{"arch": "tdnn", "train_examples": 39062, "time_shift_ms": 50, "num_classes": 13, "depths": [18], "stem": "single", "beta2": 0.99, "adamw_lr_other_params": 0.0019, "steps": 15400, "epochs": 25.2, "final_lr_fraction": 0.05, "weight_decay": 0.09, "adamw_weight_decay_other_params": 0}
Rows from block 8, named by matrix and row number. Each number is 500 + 40 x the weight over its row's rms, rounded and kept within 0 to 999. All counts start at 0. Numbers have three digits each. After the name is the row's rms in percent of the matrix's.
# conv: width-5 conv, dilation 2 (model.blocks.8.conv.weight, 384x384x5), inputs 150-164, a 5 kernel for each
conv.155 098:514449586532495495548585503489557438537495458512463521488520465430470495541499457448479472481547475502487458536496534557486490378492489463424566514490511426555562559464547543504513533491396556567486434510507528431472482478498
conv.156 099:508562454490563489543463482497474520499499521512454550516515522552484424486527458565403548504529501511541568530508500542527491493464519542470552520530556563513517486540542603467450470403533441528511489508474565502521498517479
conv.157 100:443424534509489487503554500528562458528437467536516537578515508579519491523467514492473449565473472532544571429480492495452514494476534476486499470481547540455506510569580484488484574525447506450479467522496505408486490471484
conv.158 100:473540443532474474422489562508557476452512538441485489496455478455539517494541533511503502456470510447527478574502458438524538502546490426601474489615475508485510468563548520476506544461500509486495561394522456511553451475467
conv.159 101:501572461432519440521552415454570456457440487539441509441477445487490457552491473547408474531450528513492451495509530513516475473388495552485458507485465538509516499463506458459532497506498515437513500471487459492558534537491
conv.160 101:512516490476494516451518513550467470458542550446491464459478423517461414567515538525561559544489507487554419512490591495530467452448460529489516561511505504507534543477477501467476475567453561524491583519515458512480492547441
conv.161 098:457559506520470527496555524535509506485501461524492415513472506510477479436560401527533465560468496454489487464494578508440473451497521496477485549466493570522428487493550458545485517567495401613461524562446528491457509468487
conv.162 102:522581571538384483469453530435511507581495460544494508515456587529476425461462537522506474471553516583518520437513457484496431460489477409443521489505479456504470509519501567489538486470473464590516480478553475519468424457494
conv.163 102:576478443493432533509506501507511518531498489513466516449474477485524505446494537540486479507537469440489461495436450483462514531524536507488470562546534528544561514453575450440514505428512506455473519568459516486477454503506
conv.164 102:472501536486458530545464493455497570539443520552503412435515485464501552516520499496505442518563477583559457505555517516529485561467482481511535518483500512554506549479550550563498422548469570475525568468545526507506502446536
conv.165 099:420482504505499535492557446527472483586517483562451576508525514541464461456549555445447502484526601436469494482497527442545491552463493467469462494501563454477530452585494472485506437487491452493551532492509537495447494483444
conv.166 100:506564485510467444548422445468523482519528472528508586444474555481514518445474485572491484508477467548482500468497535542528447493549463533475530486438480553504504545443498492455527404482565437509517587581471499523517538488417
conv.167 100:512546552469533552476495530509505455469463523540488507572489503479486519465447519470520422491570472493499482558636465454532592490492465445518518525428490529493585560499456444522414515443514428483519533527581462470566573452526
conv.168 100:450499474516519468528555517391567528554485437559523466461503568489522477538499509580468524457573471516502466540453572438564506474552524484471511437492517539456471461391537592472397483483523524585446511509433451559483550526506
conv.169 100:517509462493489536540517525502512516530520534395481520497453442470535551451413556575468468507519558561457502477479517542553484524470505534493483497427454552481503503448476492524473523474486438478510528431504488492505443474546
conv.170 100:484528418533548573530512524519495529392515527555504505485567529456488474516503480558549533533494508472475468572440533581516451493478479525543486476551565454561493490474491494538449481522452476526491444465463487472533408505503
conv.171 098:496496514413519468505472533459507464552492470529478462509536496462463547457509540485497497508390543501481411513446500475510547438519524490452482513528483510487508538518500490540479479478526486529500544477480579553486472534482
conv.172 099:495490478481478513524452491503467526496497546606502559478514578517558466562427531473525464507512475489496541458486527458539476518514545448533470483487472483512410557515521498538452508419494534487520507492590481495440542485521
conv.173 106:540485464558555525456464428569550517607539536545431550473522448485479465545541493517564568388496482527511490573509517537484527516560524530567451449477538498559468511479503504494516538483485519565514492490400541522435518501477
conv.174 098:493484423548498484494567494493514499437506499504526547525519466513565498479505472500582536457580553436523441559465635577569524525497504505569497496497520483488449474476520514514546520530508500554587517465479470523492481518555
conv.175 099:466534521471567443473490484542502435397521497528525485548467537502497494533539532491533504408491504490483507488541534469543505508511502542529535474480496552497470531475558536557505516472519427555516498469491481560480452541442
conv.176 098:506532458504493520522505562481430538479508491527438523530494507454491533460509493469541542492515564500467481483491476489497489483491528459498494512566543455510509480527556521537416474534472511374520491495477546509534530477471
conv.177 098:535530538409539479465566507532484538573504563458583505497451460555555467438547556545463475486486434528540551523549540443522473590448469467505537475472481443524525472500448566493503458539489488472524574514536527427596554501539
conv.178 101:430533531501539516562551496510459546504472468551450505495511459500485513551486508524519522551495566483535476521467574484502457509461552479564522533533474476525521463556452489548514459463548547496507514515384550505533510392444
conv.179 100:419506525506521460585525482477447512537525523487503438564501511540502460555533482579478515483509531492473479431461567566486518511513488464483509556486515537502492494525564460483455524532483546461451495479481516471456527539463
conv.180 098:413507514520425561511551481430494480489445459511439466494508555438518479499528496478499528457486470539440476505484478499511475548524453607568477547511504468506493461535501451515454496481510450516502506488494522420498580456528
conv.181 101:559489511463524444477446537464494468471494475490491532459499479464460532525510414603509416539479479533470558488524458497508517484481465518500473480479532522537500501551536529434498478519497446526484505463526489489576533487513
conv.182 098:470488437502493461495471417467448538536441543459516455452522484462504503516538458503512483435440463439490502482447506622496439533438475512479470540502494554542531437467482473441555450491431458507440476478423424560517497529439
conv.183 103:487489481383478478501492476544594424504504538538583587575463459521466539503516486524505518534469466495494415483512461495533443484475525525534521520557514552529478452493553513520517511517527514498468499478514538487511550450408
conv.184 098:463409524549520486518462555432554507502488465405503531537556461469449463497519409509437479514513512444512433552511553550523544525505505533474418457431482517487493519502472568450535489565534567513485496520503582539500535562464
conv.185 101:488506497494529490478472486489499517532501556552438456536554552533530497525456568531546416468486507531536432548500509495468513492456531476456514573419438518500515438472478432488486521482437494474440524477510436484452455498507
conv.186 100:487544497482467478555459526505489502458551452535500515536462553417516603514577476568527517556518539512467452512556477476542507379564524527459490489484432557491484512486574448502548514572456476481502556472503514534511538493503
conv.187 101:467477483518560535540577473481482531462515462519492522562504494500449505515565495473544537542371494420545515544510474470521588437495478468522543592485526505430525531448503587511496545491530571433518518522414447562429548500438
conv.188 098:445549532574508555563502499424502465530465510469475490556440515498521480525501460570503516484482482566471460526471504573466489515525506529485558507484468446514508518530551475515480466524503569530445461506523551470483440527469
conv.189 098:448477497459489512506536463499459520513481513523537509508453442464493473509484556505520437528469500498478519492544509447525463451462464439498538453551476539425491466553466477563548542452412440571457557512506537527478463547524
conv.190 100:536518498499564516486471475482472545521509502469460483525507511541572547406503489553472428465485510477523548502473505569517556522476489587556492481490521512496456552502511469472500558480502488457533508444456516561469516433515
conv.191 101:613493477509409521497453514563437525442575392435490551452493449497535452498520586504518541550465526447579511443392496492459430573494565530538457455537550474455490488541513487454424518514487512495536514543452501463540521498466
conv.192 099:510485450483514485503495450477550475563548439456554459550489520502476494396522461478512457526408472462507414595506446513541526517522475479458522505429489526475516466462550484454432500496510539475473494490468500510497563523474
conv.193 101:457488514499489516451583408520482488487496447470505494429439501516537450488462507447541570514491533467532481519538509494435509491525547544480509518522502464504516481494479466501500540457518454482528466441493430552457405468482
conv.194 097:468490512480525486500494551470458487438442529567501546472562515555471436527501537539549539472402446435507508522470468492525504491534511453532568506432482484520498560510478505489536458496493587537427481443485508516490489510474
conv.195 100:517506534492510442435458587507485524502492512479494542538472499544506530513497535482481495535438554480489536464511521495418476463556480499524483547492474478511540488491552503454499468508480482543520496465526535447464580477493
conv.196 098:462532511547519573454510563461455364496476492552434433583484524490467485560493571465562531490506492482526515475554432471460518461536531524505489534529540483477542506517505526408447464487489397509472491461497538457467502516536
conv.197 101:512516457514608522471487464594499543467460503499502531469549520488510502561472494545469459460501521530508508500553464467476453506424477622480527531579549530494480483441476585559525538499495449485509617482478514494501581425490
conv.198 098:503430532472527518526473526566520505494455518469495437532477430472535548528579556543528534508489549514449487473470451475448499402570520475447524490552498517539451467439462520531460495465533484474508448467448540464506460521548
conv.199 100:501468424504447497529471416495533482522501527488529485520474533528552521521452511475476476410542433495545468475505448540502454464546545552461542463456540542556537553550515514488508526509525468523464477480476506525470474547516
conv.200 099:493551560486399507515542461576497586463436498527505461520467530530500447449525561512539565501546516513512546507575464521544528522493499511538483516470513428512457479535499516487514489491634535490482538471486524495526502462463
conv.201 100:481460495469516509424475462483467463519447518483484479432470529421479482532540472534536541496484575417459437513476459537472484571515474499537515469489474541509480551404496444497539486565454490473467562517502487485495437556455
conv.202 100:546508505555491526512459507488457535459476488402443486481500530508483477501464434547451517600466557407478530495510575447478509559525532520600476471489520446434552482576405413471469493495477433517481557451461461493445507530490
conv.203 099:498473524509490534513547507471505501506547523483482440503477502464480503489521537501513462513513475485494522480488491490493536485475496506456412583473542506528483459498577471476545569468518561527496551582473495556486476529520
conv.204 103:458424476500561542558458556446556505520497512559546534473419438568467449506494493536509556483460551461431565511443484486503494448465476460513455491469491445465507542490453487496523498450452541578547526566436482557516499472538
conv.205 100:476503584401562525500500530483502575476554489486591502530386525461546466506447506473543486487557519447466526512509460448473492491483497517513523521447459466469493514536503574545520555487468468457493515474476526564514543482503
conv.206 100:496454511481522459500418524514503513491472535471501491490540569554493435461505507517518538542502520492515541425531478575501470552522578537480526511506504527539476535441476521500503456568539496528493470444473546511479428500506
conv.207 098:496413469582526514510495466550451509445521504544492488431581495489507527498447527544558512520574536496458549489611482524500508522499508564583446472480534492500538483460534451510509543476482503461488553466443531454504550530523
conv.208 097:589457538583502488582513558458553516468528532491444525550468543491450535440552523433457567464492556493549475506487542535467614553499497484446580531496442499543522504527517546499551438552413453519497538498528513478517463534530
conv.209 100:476349502507530556483531476534602437523602478425460497552463482513494518488506600500559439411473434497484467448522533520511514508545501503551556518506545488490512486535466523476459454504481507449537489519447456463493546450492
conv.210 102:445558458457453467488530486549490448510515505446482503494564465487560459552617487497529460493480444531481472459547499455485459611480556474535482521599529532559509536500544463545502491517503474569577467405480557440491485511518
conv.211 102:500510421485519548502552485553516522483545509553491516507478445484467539399516479548477499536455493556461487488474487547425547464533557534436522603462513520527556487481539539527544476489499541471479528427552541451541526476465
conv.212 101:421508456583485534457505514527483475512478503552469517412393511482449523477488521463502545496462401495519526501438487538471414526477577506472564494515595480493523508578467494539548530476508522467507552488483458499486523540507
conv.213 099:479581432576493513456520471551542491482429533450517555492458475488516481543516496412527453499560528419481481479452445478518556565541493470514493488521543500485574586522512452503517570520574480510538536425517467487511470504464
conv.214 096:464522531428441470445521508521527458523620518379526570491510537521566465576473567484495448478549504475473485502496445475520510512542445536466447432517512449500547538491535548532533514515504427473429518497556531455498466507543
conv.215 103:544428510513499555508595506455449581537518472529564500496450522512423512494553525494509473551516512473491479550522440461478419540505457444483490480550550540554599424563473507501498517469523453493529478471473499539508466518498
conv.216 102:517499531474495530447543505525480525448601446552507498525524498445454450521534488571461456452474528447426564453504562499506521517401547451497542453506475509535506479504414500530505475567550458545492443543480503484514510469442
conv.217 101:483475458514472532416482440497391581550514534500550453470502452405495471500495515525545578466525522526490517529468442510478449435494485454517540490491526508536495485509497540551511479477545525528475469443498454535476461474533
conv.218 100:486484463525464521456495537590485493537527563487456474448542532578421454483496506511525422438537516512513471470532504413548479498536489540490485528439365446555486480457504556535498448602522488496518583420451522521500494493474
conv.219 101:475536507522470534499497573484424474455562493526486440473563486462468501459515484530412492470553498489491518499559503437472575551545609507517466458491536550494473481445452487479482449516500472546488452497464454442457516429459
conv.220 098:476520495525463528377462536481457486561478452571573455451502512482471428526508494529501512427519494539469449523483494479486521422468481511491512574514520488463523526519552488572494457509496527474542509412479475489503487487526
conv.221 099:507516500440501533451467479458542492542505575450536454468497495503447464511452472518495553529597454494569515544549469481539461532502529544536498488527500529518482463483532522491567594497453490512485529509430374464500575489558
conv.222 101:428497436499435470473529450532589497517601526465451507479501495410555497498568444546557515518503520525492401498500512523538457556492496545494520454442528490500439485503557515530517475471453532514503511528455444519569470501426
conv.223 101:520469484494543479548555467476458475472536454458480534539503495431486574520474494557526561558499526520422521541446531507522511467500482535471507489458482512507549603555467535506510519509512524516497488523547562431472489454559
conv.224 099:535549597522564499540543517550431511499506529489557456547521421571478529520446565485534511531465440474465460523519447568532455556499467482507468485518471434458544611487611507535464497583514519487547446551533480483519453490524
conv.225 103:459465507470526534445452452482486527471536492467536521485480506488484455534486525483557468528486566508558452515523523519510560470484469447471518454425526477448476473459462500522468448533515542541493523491483573440528479518536
conv.226 099:457523447531416479477530363475539553530552509515510569497486502456551456512492456477496533539455556514535425502523490477446539434523546515451480530573586522439527544532520526400499530414504572602448479505438507581605472506464
conv.227 099:493487481539504486517518536531434477528507486517469523506524546533415528515502553480529427512488461519611529484490516457451517493504494568589564450562490489471584483431461488526486472428474483510456582470539493549459558509553
conv.228 099:504480407508543475459556505488529510446497467434502449473547531489496452503513522473588478487508506467487554547590540420520495451489497534547483516528457490463465491477513498469498506444540548499417521526565523473432445511502
conv.229 099:557483497520467469554569534481565469495542469491439536490456493432429498497491505498484493516596492493490528545481591538545530431498472501516506540539433436516502531521425457490468553522518498471502481515510579560490451447484
conv.230 099:467541443484476449502533494504454396505460589512509536499524485508580431480530496469445515518504510444488571591443513432563507469437529543427518523480522418529478524468443507479515516523473510495434494541485471526430493576558
conv.231 101:515467476508502504481571483564482586469477465441515560532429520475462487492503514511479463436548470442452474515449491512426539466501585569523456497482491536494504554492574447567469515453539460527534512444485443473517537457469
conv.232 101:484474505502461524509469559395495482536475491490487509558498546491435470508508489475492412483466499513507475494527419578505565401536561424454546477476471471444492509429513499489565508584465547492540487516506463471446449480508
conv.233 102:483457532581382528517482507472522444514461563529525595459474505497554457459532467481515541508471545470483502517448500489453452567498502493538435470511512463529509417467538574499482491534487506440491427494512593561485537496394
conv.234 100:480495425517532429524528525539470420479465490477504495595502453484546475458541452505445501536591478454470516406549505500501471483571551540530479498455530501545566475509511499514461498553491485473564526404551450451480570491558
conv.235 099:480488517468471533515502495560517546514439509621464495482482610447482545595455492561458536416531461480486488486488507521498447505561521464461444490529517488497505488497509491497534573510499482492592484510537486493473499513481
conv.236 099:482579537488442493481450471474503530468499573483482540462572550487452490471467496582427555428556463410493527526461509422490486514503541475440428542592471447510541544528505508539569494538541495561492523445486530519497462523479
conv.237 101:475514585474437534521500490475450453487573481468474564482553487503478476461481498548452533491486475526450468526400525448525447475450519493465504523474583511488475489474541484548507513511430491562549519546512524578495490439538
conv.238 099:474470489469499486535437532476492526509388519555492509537519493535493494481460437503467459500508427524592534530534491463463497474484442491468455500550511508502538441462453498522521472560521512491537505404463531454447512488537
conv.239 102:434537495530506431476498491587458540471486430473452525505560481550493490504437541516517546495487471472562505500511517501550566452513468513463507459511522513466491488540466526469497504432465464452408539481544543448488459516534
conv.240 099:395519548564555469372544572512544527452504454543479437501416510441521497523535536444454541502514565536528507487487543458493496549489573485581513495518538520474488502490510551529522516494525577509486501544433454523432504446500
conv.241 099:446473560501518456478544520517431438547496486494507553470539519484433517534470453551431490479482488421539546506462456510470519486437557507497553527515542443467499546487462553502520500472517477545437482448441590483502442532506
conv.242 098:487587511512466477527432459515479507589506548458524489498495443515497544560498453494538455522458558534443490441507513548500383507488489504536493555450466483488527492502415500475459515472572515447487487468492477614498558525425
conv.243 099:530463441504517512520424526507502460546539461445429478503472552438512466488468406501549588471564500540476498523529523543444622554463518479498529482571536529467473527456600506430474486481550522468531595472504528527559501507558
conv.244 096:418479486464451523555519564558432497509451536452480530555474480483536455486513526538496488425542471526534443503411500493504459501491528467432501452411523501507589538502423456520507534417453477487505504511590458446507548462500
conv.245 101:473473533551435483505519456592505459570457468493503422471506503527496525523435557522535539483488496494490546469508491506559483573523467546545494410550502501510515522446543494509532510511588532485493539554536487421484515437516
conv.246 099:525519473581561494518501541526513523508457539462490500557512393504462514456479455464510494580510510468535470484471481568398517505465530460530467493474523552497499522451446471524467518481479531560447511482573482455539517515572
conv.247 098:589483506501535447463490558533460450425609546568449481529379448541431397565540571473501528504495500531514473454506465500429580472547498484517482495553469514434509482470441533467534524575498492503553486534540609481475514493545
conv.248 100:506503521453481525501417558540517532469538484541532439476456553469428520500486472436482551506490475498555492473491479417504459456473537423497527494512503476474523489558482436587451505556507558479454500532525529514523510488457
conv.249 102:460479469512493461481481473501464491521403532511493477557501516512541458513519504496470423477474536451504596550459479493505555533546490408506491523505480484459460433559508441465550514538518485512466476557436562493487530431483
conv.250 101:505494508401567447497530507494497531397544508422468513448474489573554478530518531463524492486406518548533496441443521451496471484556534522555505532468536549466521541516530475530470478485546573550464507544562435474468491457458
conv.251 100:480569519534521450448506493507439545520454490482503480452516537567473421511505484511569487512500525492419536589475482459484516526473519500444486548469523534485481548469487564477498540462541447518468503454481500510486456466509
conv.252 101:469511499524481581476509517404436434504459547518484430529502539506422383479511505433491475490560473499463510521486508507505544525476508533457513507514491460518482497554474524523473466499475550478510474497506489510459538520459
conv.253 098:434531477567455501509488515431503504462479512469555513472552493592472439552502474410452549503463526415575457499458549531558518514472545442453541542600426529510476475531482419490500479470520573541536426495543485440550512476495
conv.254 102:530443482505508493483507520455542520471508465521466521516514426531492484634491507460452470425428430484543520475471508527508446494566471488467480472507469454427508487542519497473531446510497499560516470441512477488464504473484
conv.255 104:457503485561565446573463486507490438485475481498409491486493614477585487457506543508470440531539465459499496493461524518450476484513482496499568541461604487506456492491449488470507488512458479521545447448520463506527423482496
conv.256 101:495505521514582508462531523526482507523463466517476502527520517451522461425488543560567480526447513452471501548560522490523493446506467466505409465492519501481478530495541486395545474507476476469537552425443555511489486516601
conv.257 101:427494496474533495503522461560549475491467544531443503537522442458546450483454550455532505485474571530512524508503449576460432573479521513453528495467530453550420519559500530507503521529508494464497521500461494516433483515546
conv.258 103:475485470503534563485497499552598492593532480553495466499505577402492557505499438448511559543539466509509464493452444532557576473528475501531516441486494462509558539477489472527495497440556462424426515538511462558516528550499
conv.259 099:487567467530470460509493485448504451476513538462476490495505426527493462516531582445574561558462459528477587494460491498531497544500460505494441499480492530513573546495493453483543438537511491481463474567509496461567480457453
conv.260 098:570419511465553589462466518375457480614506501523455457483496482534528475496573494529438549519490481470553492482543436529465523545467425520576496494481545538496488506482530478476510564462416476508541575456422416520542505467536
conv.261 099:538510461446449553435535518469527521502485510488561421526481405521529516463528540530510517504501544509573454545522473472451499547464517420481516541481537508502482539555489440460502568588506546504488423476425510489531506504458
conv.262 101:496495491550527519433424460500469552517448510438586552501470565533455495497491477475570469476487468497546491526491544553493470501499554485474561500517609453504487513522484475480566434478520554510476512550528544453485453491463
conv.263 101:513406449528524503482537574546566478498497551480494470517486509466563464408518387559474514461526514468487470480528481448474538501535474441527444524572514504565463443462449509470525518515511531460517518494446514555504553493428
conv.264 099:537512499491476534493467488525539451509552541513537427470480551479446440545537459558534534508532519496533493379415463515552535474441473466457492489564515458519447565477406483513451530509574452455509540507463514472501456443504
conv.265 098:512535528506532477435539473518462452506567591485470507427528499495482472616563435557493482505463551527525564518438516465385472488488478509551502536477520543478500568555511487486532468564481529459535524472495503488493542540508
conv.266 099:589471471478491524452519545439541542493475539497497402477485523530478444456514509497525522473522512479561510531450454522460498559483458561503442641423484500524448501481527477453488528429510577461537519512453494496574527485418
conv.267 100:490530501403496440509485444510493458523499454530505431462463499476565465527510501469537510561475464528480493564563475572572518542495469521470505561414482419479505483572473464432533561532472456457484434510595480465466484529485
conv.268 102:509484522502437483555585474485519505455456490464532496479454564513531450431489582535479487541499458538510481397475491484515451556483517554435605561475458515511479466508505566577443500528456455535540501490453506469479500487584
conv.269 103:519585407507508480518512514555558523514491431502525491514486509429505514484533453452526468473514482477502500501550512555458504505543558539406502459398442449543525482480527569500513436539527512512497546492475460425464583515536
conv.270 101:452496491473508557479439478527452478472455544485491504535489442525473554429491471526492564535451515456541525520577447506426517510522542479545467515480523504543479545495507474524468554506519419477582488503460506428489515541492
conv.271 100:486430515439565540448494438554461501533546494455480473519514519603449496463486486529461462522542491619467486532484494581540554442547474458526459519452486484547518517490519510541486491437485527507498502436560483459557451565456
conv.272 098:546493493527518553504524569475495453488523563503590484449470472511555481503507483452538479510523507501515521466444459455497506459492501561535615527519490498488457515538514476539549387546452536438518438542476521520485527461469
conv.273 098:509407454521465482480532511499499583467481506519509493449475591562523523522484532518471500458538516441475445477546511491490476498504497438431569517476562470443476518502451515553503551477499531592431492474536496470448434512485
conv.274 100:506455503523440462491477548445456452518488419520486456520477536551495475530519493511588436530491538489538469452514527492461472558503511527386501497535449490511513487494450483476483562577532541472581409529520438478549514482438
conv.275 101:457485554508425459519397534524495457528547447480494512587450518476455514443455515496542561532480533483550488465482535456547469502487460464481526516444546435563476562467506560462476468480481450571454543533576497483533483475420
conv.276 101:569476464507481429473528526463439462527502550506529432460479521504497435530566467451605539539502482494497455552512493552507487454510479508528517543540428564502543455582473467491471513460473456569538469459529431548504454492554
conv.277 099:473460561496491555507439426524478475541481531520496524520471615443484466515515500472502468527555462473432478509577526452472528498532545486438501434483505499470429503507420476500523503474433487504417502484499531463473494470512
conv.278 100:432463533554540547512473478518515521490554576506492470439455482505534462554491485557535560492478539520513453594426490488486453562525479465472567488522491529511506507512513524503446458487574498542469443578510458479499493520478
conv.279 100:555510466479455510497563517491524539483495441471531444443507510525542475541409488474489544544480525411486490426432556423547479506541551542528510516453471481527490470517546535507521521520465562554483560560513472541468510472531
conv.280 099:540451522569469480585526488491466511480513491475500528464483482481468433499470535527502462536498504439582504546505523473495573399554530494518525508515476516544549549447427442548485518528515545503494446518563495459519471515501
conv.281 101:480469483451476569492521529463634465526537546535541539509500488580465440472403486505489453596486489500501477505497516551527543541524452455562474549501452505492486491512506480487478554534516484467509452500447503455461512517458
conv.282 098:515534496537519525462444486497496461498599482483481442474502502486510478468506502419499471437464488595464442518521430488459469555517563529489535544495522490472505439493428469493498520568508483556442500584556487570537451432446
conv.283 099:474518483494474539467513498519487523464510480463550479516564533547475449505508434487448564453612638482462515476475545516495517549502537514501577472504534522467447578457423498557510538483460466423478516496467489494527516533518
conv.284 102:502474440459465476470415500471430540481425511518508535467534490495560526465533424486558569476563511479499575478463485574457523480503540498436515496436437516422503526441562495484532517480485481455479520437476584438529489579467
conv.285 097:443488514468451538440534606509488551459464472554450520511501485476494552425457501558574480542567486452507531441485516524510551497451585560507420446546513461423528541484540517498537609589567465428416496523465475436499488480530
conv.286 101:509452481501562497444453499433475516566464481541469481460458451529524390468481503555491510532487569503480516516483470464474473472470476547415447540481564568496530497515531552495444498497505506515580531480523536471487456524488
conv.287 100:529497520475528559453442461499527462529499476546494509537491460513515494482584491568469482536485495483581471542484525487526507532581479477513441399525498490555529596499468508530503496503591420466440528475449528507534520515431
conv.288 101:596461451478511516486487476534550428477557501566490575498516546476527500470562492501426490528468479531538524498496527561530461478486499477486490510438514476526396507502501503516526509447494460564520435519552559488445456560509
conv.289 102:480545496496494534465480386485478502548467512490471544579591488385524545497488489523499491498488520543526485488563464515464474478511469509487519536527428491518531564518368536510478497484443565512443533467494490513515538454492
conv.290 100:526497512545485519525474554490472479466490583456399513480536486509538520550498499473458506462473487534507492488505521504557486445521545525527427501509441527535450481468477540471544536516459560493487532488429516481542524508529
conv.291 100:470442457517505530463447509526578469499462481518506525460516483508531513468488477484484496509464539462548521475455510523492508451467493486567513449478421556463511489476494514547509444536542492466517530466478471561562482450490
conv.292 096:519483493494481558487587500504563559429513448543438492502477525457509501401506454481458485505527486497439587561461456479472532570425515568522554533513539569463473468507557520468483480475517515558538516467448493480494556467518
conv.293 101:471524449425552487481497524557467571561458478488543543516525456537496529486525457435451462455532475506438509491513520484458445522516560507459447523472469565517527544521467485518461529508584485465503482514452517459559541427511
conv.294 100:491486534464504475432461476436546503507484527462473501440508523494459465587496505555459479432485536553473406501556450517504461488439485475455525554453542497515502377479494517522469521559457528539500602502493527553449440484455
conv.295 097:425468580468499470512551574472635479453571498513484535487513460550512482479495491502571544515503502507433515590476478470532473510444523468491489546477436545489590488489480487553484547439466448530480513446465467562509522483427
conv.296 097:525578561504423467563557489486523516466472465597510510546582499448498514501502443492453452504448513486473490553505437501453496495477496462420447511443515420500507460460476523556522564465505473505497511522434555432447464476446
conv.297 102:524465526546513559406489487457513537480501519520483499603573532455533486560499512482529501575420481471557496438475418548506528504417482459514471523542533474561476520478508496477578547561534527511526483563473469509514588462590
conv.298 102:514510518472461499502520540570525467514581565573470552472527490461450521501543544524540532505468507537557531502507437432518555530530554537449551509488494499474509453518463540558480473551590524532429555480535518618493575487449
conv.299 100:565480468539570463565505461537495517562522522481477542527471532481497542531508457521517460496450485522495497470410514501511475508526481447492553471574507568447465417524531480525444464422571493519524533463497501495445485506573
conv.300 101:539500442502448471491513446478534511473477460461470443494477491457475513508517484527528507528573513418488563493530494504462548507489464510439542490540509543512574513574485513538483476543497440432468560516477484522498489520546
conv.301 101:530561466477498522411539552470517504503479471590521496514502467469472500462567476451579571575560481546421532474427488499511447529507504489476561490532524500615533526538476528528562482409376457631486508457433499493514539538482
conv.302 100:503544532480502515502562497457452566496518453501557534475502500528491492518524459476474527468509526552472505544499523511492581433504554531551472427495513551487499423429510461492529488547492524468488532492471503517552493509452
conv.303 098:512452505513497521501576492485513486516479442591494519548512489533494522462531528485523517513491486528546559484488473515515490449525476495493498534496513555499443558518442509500471523576486506548525451425461495486445496491514
conv.304 098:531478465536510545498534499527545506464548469430497425587505454459521479548520399536599463537515497485524528532521490478456497528499488441508550508528513539522483514522509485507500553466533532513504534464529491518438469469489
conv.305 098:489451532477529488524472573451445561512535610473451520520492460476581557446426573527439488521479521477478565464523481585478543443488527474461447532491496484494487523489523502479482471555451493474524527447504532490515566533488
conv.306 097:533520526509427464554456487506512486504557541495522493443576431476532424547524489467521491444550506456494533504474524461571496532377510458429460554468512521498425533530432521466454499467525573448513478489425508410497463495452
conv.307 099:538498522457480504492477542496456447527464496445546512479497531561495509495442542524439440508597516468478456445498460525527541500478503514452474451529506429551512496512496402533468519506489479510443483494525517514503449466536
conv.308 100:465526499514429481424457542453489472484536336486538490525555513438500456559556455562494457489497487497514463619598442478434468531495493469502473597377538465428477545487507446468546436508541502521475557519496555451469518509481
conv.309 101:505533462487447548475461494531559492405519548476592541488460520507468549466571495539500462496464562426481488477472473480475563546503428525544489544387536485508525435521551538482487543551458464575467465459535534558476493509479
conv.310 097:493415491558521524475503461413506425479523465487487518490484531469474442470448520506466495507461504545492420442518487481460416578439496611530555509444463477490493482544444545498511519525545488518526457471525561530434508489562
conv.311 098:496440552541503590553455467503539574438519509478536490530556550533571433511527510507549477466518555505487493450496522514525483569486421498496534560510474468525479473520565411537474514525509491492469533591521511525491584507500
conv.312 102:463514471567488484527496525523470548506487441524482511473455505435513545539473468463449525499502507385477492459453531532420528506473483498547474455483471507505458528493500466482499425511572462480512503533482435509534523502499
conv.313 102:501465471463546516426473564517526483520503470427499475450438501535490540535508404442516526560490458458476503432473447468490499455510521468473436520578492509459448436527538551448492473507511510500544466463472524546470467510550
conv.314 102:471456486491456521523509547482528470463501530515494476472481544559551465455543434478527533463517492486504508485476513501492428461489574565490463519563504587439509435489516508507379469457490520528525481526429511502504439490514
conv.315 101:448523428446514529547481507471511471556463592556424486505478458551481516501539508477447530528524587525455510509569550476455502539501504516496480485467469498529527529420460461486515488448425514467458485562438469508488512470497
conv.316 100:473540482479472512496509459582477473413463487526384559492433413502538503465483409518452536430517505476474499567482490506521449523457579517478531476487496531546471515446492493496503492498542469515505534496495514475431502481476
conv.317 101:532491485529552523482459556482520469438540488515484479517487583450515444442489503577489439494496539593461449478567442443459510451511538429529521526509417513453489607565481613501500439441466505522503601481493505564475500511559
conv.318 100:435528511519507528461482556494416482509478634456520456523545517526401581540481532522561421470515562451556554596483455503516502550475468508483467494441542441486495558461537479445531498456425470512472439466505494511459542465518
conv.319 099:521509534475500520479517519495471583460483472524553482547557543510547467496488550469516531521550500438515428443496529488533561452463474501561503532550506469489497421556473423491519446509509470472520493529508470521454552568550
conv.320 098:593438484513498497491461495512532461486477570579503541490527540459486494544474554538473483545495504511524409555563566515441422452542518558545507450515523474450439492517484524518475439512529479521531509428499522451598483467533
conv.321 101:476480511513461425519417543469517478534530493517482488476453475509479502470461461610481396454548455442403522580519453541545550525519578544500521472369442463452529461455495498519482493496535501491471560475476543495507495474499
conv.322 102:508527427500485478481506458518533529427550559588520459512511482504513521478533552497477526398552551501475432546497517491551466469459513571488533525487488493432559543499452493487473522508539554492512509605446498500460549456543
conv.323 099:460498447437563438523542468491526498467503552490473458513515495537507510498490477568428449454485500538460479481486512476452532587446436492471548532505492420433479533492419538568480482554462515411502452518478484514557485511501
conv.324 100:530473534482499514470437444546453466563505489523496573536498515449481492465478493565546401531499557554508494519482474494460443482481501450571545471559553516505524508537462532441578621514527529528520454518536502506449549471496